{"arch": "transformer", "model": "CTC audio transcriber", "dataset": "short read English sentences (LibriTTS-R)", "train_examples": 26041, "gain_aug_db": 10, "input": "waveform_16khz", "tokenizer": "char", "vocab_size": 32, "norm": "rmsnorm", "norm_position": "pre", "activation": "relu", "mlp_ratio": 4, "head_dim": 32, "fused_qkv": false, "bias": "none", "qk_norm": false, "parallel_block": false, "inner_norm": true, "moe": "soft", "num_experts": 8, "moe_every": 2, "expert_mlp_ratio": 1, "slots_per_expert": 2, "shared_expert": false, "wave_strides": [5, 4, 4, 2], "subsampling": 2, "layers": 12, "width": 128, "positions": "sincos", "residual_init": "none", "optimizer": "muon", "muon_scale": "match_rms_adamw", "lr": 0.0069, "momentum": 0.95, "nesterov": false, "orthogonalizer": "polar_express", "adamw_lr_other_params": 0.0023, "grad_clip": 0.5, "gradient_centralization": true, "steps": 6900, "batch_size": 256, "epochs": 67.8, "lr_schedule": "wsd", "decay_fraction": 0.4, "final_lr_fraction": 0.1, "warmup_steps": 340, "weight_decay": 0.06, "adamw_weight_decay_other_params": 0.01}
Rows from block 5 of a small CTC audio transcriber, named by matrix and row number. Rows with one number within an expert belong to one neuron, the router's apart. Each number is 200 + 40 x the weight over its row's rms, rounded and kept within 0 to 999. All counts start at 0.
Before each expert's rows are labels from the 100 clips, of 14848, where the router gives the expert most weight on average: "loudest band" is the band of the loudest frequency at the time of the peak. Only what is clearly more common there than usual is listed. The data: short read English sentences (LibriTTS-R).
# router: slot weights (model.blocks.5.mlp.router.weight, 16x128, trained with AdamW), inputs 0-63
# up: expert up (model.blocks.5.mlp.up, 8x128x128), inputs 0-63
# down: expert down (model.blocks.5.mlp.down, 8x128x128, transposed), outputs 0-63

# expert 1
loudest band: 250 to 500 Hz
router.2,215,247,251,237,218,185,192,216,222,229,200,144,217,198,157,247,208,206,172,215,114,210,170,236,156,190,230,185,229,194,214,236,242,217,212,171,223,189,203,215,155,172,191,180,224,184,261,253,221,176,224,225,254,208,204,172,208,215,253,146,181,203,201,227
router.3,126,207,194,192,249,198,229,194,210,173,180,182,159,197,202,198,204,191,270,196,257,186,246,208,196,230,156,200,217,224,242,255,246,264,200,173,197,194,98,138,226,141,289,204,211,270,246,246,169,141,140,181,293,188,166,181,170,203,278,256,149,177,171,254
up.0,230,171,266,247,252,197,209,148,201,210,258,264,183,185,240,134,213,155,189,161,213,251,148,185,200,252,226,226,199,221,143,282,132,159,222,277,195,216,197,174,254,127,219,220,260,210,178,244,257,150,139,213,204,226,240,225,205,170,177,237,201,196,208,170
down.0,193,190,145,208,181,175,153,239,253,205,158,163,168,271,234,192,179,211,240,191,137,205,158,274,101,199,145,231,228,194,220,140,267,238,179,226,219,218,203,142,177,197,150,210,211,173,194,128,223,192,214,277,199,135,177,253,205,216,248,143,181,222,204,207
up.1,224,190,247,266,252,219,160,178,279,151,265,187,147,216,187,191,210,184,171,143,190,200,215,163,175,279,229,199,168,179,141,177,191,219,157,206,160,123,196,224,203,137,165,159,192,237,180,215,137,308,266,208,174,266,154,215,146,168,181,120,238,176,186,187
down.1,212,223,208,179,167,195,255,199,224,271,91,134,229,220,224,263,191,228,207,158,202,235,245,165,195,203,147,215,180,195,249,226,208,159,162,175,145,230,242,139,185,220,242,214,270,193,185,232,247,160,173,201,218,171,256,148,150,87,239,220,225,199,162,253
up.2,171,242,216,141,208,242,202,125,230,273,204,210,204,209,125,131,169,287,259,195,125,244,170,181,145,192,189,187,145,169,134,263,201,169,156,169,212,194,244,279,221,156,208,186,200,170,194,205,277,226,197,281,215,269,257,223,232,249,190,131,172,247,178,112
down.2,248,127,223,234,194,185,158,211,222,184,163,188,200,245,269,196,208,160,181,175,222,112,231,153,256,262,187,264,275,250,203,208,310,206,182,223,162,150,182,189,254,218,174,233,227,208,155,183,131,177,172,162,155,156,225,155,208,178,210,186,306,237,193,189

# expert 2
loudest band: 250 to 500 Hz; 500 to 1000 Hz
router.4,238,234,209,223,219,133,235,184,213,198,193,182,175,147,181,196,169,181,211,193,157,221,171,238,176,290,219,243,220,179,188,232,184,186,206,178,188,233,249,158,228,236,164,190,218,154,184,220,177,173,244,228,197,269,229,155,233,234,183,233,170,247,211,225
router.5,194,236,93,202,228,194,208,180,172,225,164,206,268,254,169,209,272,283,155,196,175,193,190,156,250,224,229,254,172,153,125,182,213,147,253,150,212,256,201,189,182,147,176,239,115,201,240,160,213,201,227,235,266,195,160,260,180,128,199,238,183,167,204,227
up.0,193,188,242,127,259,200,129,167,271,216,231,124,188,160,180,233,207,241,242,209,163,179,276,135,165,208,95,204,163,229,154,253,208,232,244,176,238,237,170,187,199,201,175,227,267,221,238,198,182,294,201,177,199,196,142,207,176,210,233,239,167,180,185,204
down.0,293,202,243,176,212,206,224,211,216,202,209,123,244,236,177,136,191,258,157,157,168,218,210,265,226,248,248,222,244,196,279,235,177,203,182,191,243,151,172,195,209,178,184,146,242,194,179,259,205,169,193,200,227,140,221,233,235,239,148,141,198,145,246,228
up.1,233,167,210,234,135,240,246,196,134,159,168,181,294,192,244,167,224,254,252,174,230,263,194,166,182,239,196,169,260,247,196,205,128,198,335,199,274,147,186,143,227,202,130,230,202,154,152,238,202,187,173,159,145,169,154,227,225,221,238,108,181,160,251,217
down.1,199,247,166,137,269,165,161,179,237,159,232,241,234,169,205,211,259,164,207,208,239,158,225,163,190,221,145,228,233,179,197,212,231,267,153,217,224,215,164,215,201,180,222,264,187,182,217,161,185,187,128,201,243,195,112,161,217,237,166,287,169,235,243,159
up.2,263,191,224,223,256,236,145,251,168,181,237,205,269,225,207,228,112,193,187,123,201,225,157,184,156,257,226,177,145,194,173,159,224,170,214,176,184,223,188,242,258,236,234,258,196,219,137,138,252,199,138,166,240,190,160,245,148,206,205,287,186,260,251,197
down.2,208,205,242,131,229,168,270,212,263,175,174,206,213,171,164,180,258,191,146,206,228,208,179,130,201,183,188,180,269,156,150,202,201,191,168,160,267,168,210,171,217,234,194,120,71,223,172,222,236,234,196,244,204,248,266,244,196,158,241,257,170,249,274,182

# expert 3
loudest band: 250 to 500 Hz
router.6,194,174,220,170,218,153,132,182,220,225,248,157,214,202,150,227,230,206,153,154,239,194,168,199,275,193,172,202,216,243,172,224,197,249,212,246,197,230,190,204,212,210,233,92,154,226,225,212,142,191,216,211,240,189,167,242,151,211,207,241,208,257,118,179
router.7,263,281,225,170,163,266,192,254,207,189,201,283,212,159,198,239,249,203,187,281,189,162,206,264,229,188,191,189,212,170,205,246,274,186,185,220,179,172,207,148,210,207,189,185,239,208,204,185,133,209,185,194,258,172,155,174,117,192,169,230,190,180,254,235
up.0,197,230,222,189,128,236,170,206,155,164,203,222,189,192,209,208,126,259,220,91,272,234,167,161,205,240,269,201,161,179,148,215,239,204,209,284,237,260,216,134,163,213,192,111,187,179,192,161,175,228,200,91,174,179,202,271,186,179,111,218,189,189,207,235
down.0,254,215,232,230,202,189,163,220,228,223,265,69,181,196,198,224,184,192,183,270,215,213,219,190,187,180,178,245,213,145,224,199,221,150,175,174,163,201,219,239,202,187,183,234,199,247,224,232,202,196,249,189,223,247,150,168,244,234,198,174,178,239,176,248
up.1,152,200,302,175,154,223,186,222,182,107,200,215,237,250,189,183,223,172,180,162,241,154,220,162,216,153,191,180,136,183,76,211,250,223,233,210,213,141,254,194,182,180,175,165,188,202,208,153,272,163,182,159,169,229,265,215,204,234,198,218,154,211,194,237
down.1,154,225,206,217,178,177,197,257,250,219,222,316,201,227,232,172,185,239,203,178,160,228,180,211,290,197,198,205,256,202,184,193,166,188,171,266,216,258,240,220,174,210,159,171,238,168,190,321,213,177,162,187,214,228,123,179,185,121,165,124,197,143,192,177
up.2,207,209,173,225,287,259,237,208,149,228,222,151,257,193,208,269,228,232,177,200,249,196,132,198,137,224,205,157,154,168,179,154,136,278,222,244,182,117,161,212,230,203,179,176,191,230,199,150,120,153,265,181,240,208,191,251,135,251,160,250,249,244,168,186
down.2,190,192,218,155,154,142,202,177,182,197,210,208,248,165,229,189,218,220,242,221,149,203,201,174,178,163,150,247,226,268,256,148,293,174,229,152,171,230,238,226,239,255,110,230,208,205,211,235,240,176,208,155,187,283,222,194,205,165,230,204,201,294,264,297

# expert 0
loudest band: 500 to 1000 Hz; 1000 to 2000 Hz
router.0,150,213,184,152,185,246,196,247,184,133,217,226,223,177,128,234,159,172,249,205,207,173,282,162,205,314,166,218,218,194,187,230,159,238,224,173,242,181,151,121,219,208,187,199,238,185,252,207,257,148,266,236,256,131,232,213,230,222,144,212,248,206,135,226
router.1,158,224,145,235,147,192,189,244,194,206,232,155,221,214,218,264,164,152,222,152,145,215,275,128,223,290,203,221,157,190,254,217,203,198,247,157,223,220,190,170,199,224,151,153,239,152,241,190,201,182,197,206,301,136,235,186,232,214,254,214,236,165,129,229
up.0,179,145,215,195,175,210,196,146,186,260,231,218,227,252,191,179,226,206,203,210,189,210,244,217,194,175,179,122,108,183,221,156,163,197,207,258,244,205,222,240,200,152,252,204,125,185,188,170,207,168,122,259,203,215,94,203,175,161,150,206,223,201,205,200
down.0,224,177,234,221,148,202,183,192,175,230,154,193,186,190,176,154,172,160,254,212,231,234,224,191,184,192,265,120,261,243,208,220,242,233,275,166,233,144,236,226,178,193,196,222,190,208,159,220,195,285,218,254,190,135,276,215,144,195,141,207,164,193,239,127
up.1,216,220,167,229,226,124,216,248,178,211,154,141,110,205,172,110,205,250,198,239,139,126,249,158,199,181,205,155,157,161,257,167,163,190,206,153,216,147,198,187,206,215,208,175,255,230,160,263,236,217,242,257,145,220,242,174,207,192,232,155,206,243,208,178
down.1,195,235,215,239,163,164,233,206,255,213,201,144,250,224,215,255,259,208,180,201,233,251,162,249,196,184,205,254,197,199,125,203,208,242,158,266,185,167,263,188,249,88,179,202,247,147,134,308,220,195,187,154,233,292,200,170,160,226,148,263,198,201,220,205
up.2,173,228,242,197,224,170,160,183,244,110,180,270,82,221,241,224,144,213,182,245,207,226,116,166,191,226,212,135,176,198,138,257,192,193,241,166,243,207,208,222,188,197,268,141,197,231,245,181,231,234,104,205,207,180,189,242,276,229,151,149,205,226,186,102
down.2,233,192,234,189,136,173,255,223,168,212,186,179,166,164,264,131,225,232,189,164,221,228,219,206,204,270,257,199,204,147,213,177,191,193,193,221,215,100,181,232,128,256,167,178,208,129,198,142,182,267,245,166,182,185,271,207,162,250,139,170,213,214,154,222

# expert 6
loudest band: 2000 to 4000 Hz; 4000 to 8000 Hz
router.12,186,227,155,261,245,175,289,246,236,202,247,162,157,193,223,190,196,159,238,242,271,278,196,198,248,150,257,213,224,149,179,154,222,237,147,191,213,250,215,232,235,240,211,172,183,190,224,239,168,191,162,183,154,254,201,210,114,204,250,141,172,133,246,240
router.13,184,269,191,228,252,205,203,280,192,123,162,218,161,175,186,184,217,140,228,231,203,198,149,173,204,186,227,141,183,239,276,184,199,209,201,252,201,133,211,144,250,139,204,158,277,264,141,156,206,220,232,155,243,244,207,162,244,179,232,255,134,158,159,225
up.0,159,233,222,168,207,245,250,200,180,92,228,225,165,251,148,267,175,144,195,237,196,172,259,201,226,234,216,167,105,189,193,200,170,203,270,214,233,210,222,171,225,181,217,164,139,186,235,170,164,227,211,195,286,162,175,216,198,207,240,289,184,172,225,204
down.0,157,178,188,196,189,218,204,254,249,236,267,225,238,191,215,169,242,204,149,186,127,164,220,162,163,240,158,182,183,222,159,200,188,337,157,208,181,269,222,166,235,149,147,201,168,221,165,165,192,208,97,177,226,243,141,223,238,163,200,181,140,145,187,219
up.1,274,181,184,201,202,267,224,282,146,163,207,173,309,223,208,199,194,193,170,246,123,125,232,195,224,174,188,143,174,217,254,247,172,258,255,180,218,232,207,212,156,209,226,158,184,215,194,274,175,125,224,199,178,248,155,199,226,264,167,175,182,227,282,165
down.1,185,195,183,278,221,174,191,203,197,126,172,164,180,168,166,240,210,203,272,263,232,135,136,204,160,237,295,284,217,114,227,193,149,193,174,181,240,234,205,185,154,173,206,213,149,182,213,145,167,240,216,218,230,214,215,268,131,205,250,307,177,257,236,253
up.2,171,150,149,191,257,206,169,305,193,220,205,141,266,142,216,194,161,231,235,150,171,195,173,217,112,252,190,194,143,212,252,122,243,198,157,193,246,235,197,198,219,187,252,182,231,155,214,193,231,214,215,216,190,232,111,260,211,215,199,161,249,214,171,209
down.2,259,247,189,181,229,198,251,183,215,240,145,215,157,224,162,212,189,228,198,232,222,240,205,258,220,199,156,226,259,149,142,254,206,200,152,245,187,132,208,186,247,226,186,215,130,208,211,188,207,237,165,238,207,221,293,139,163,130,216,206,161,256,191,226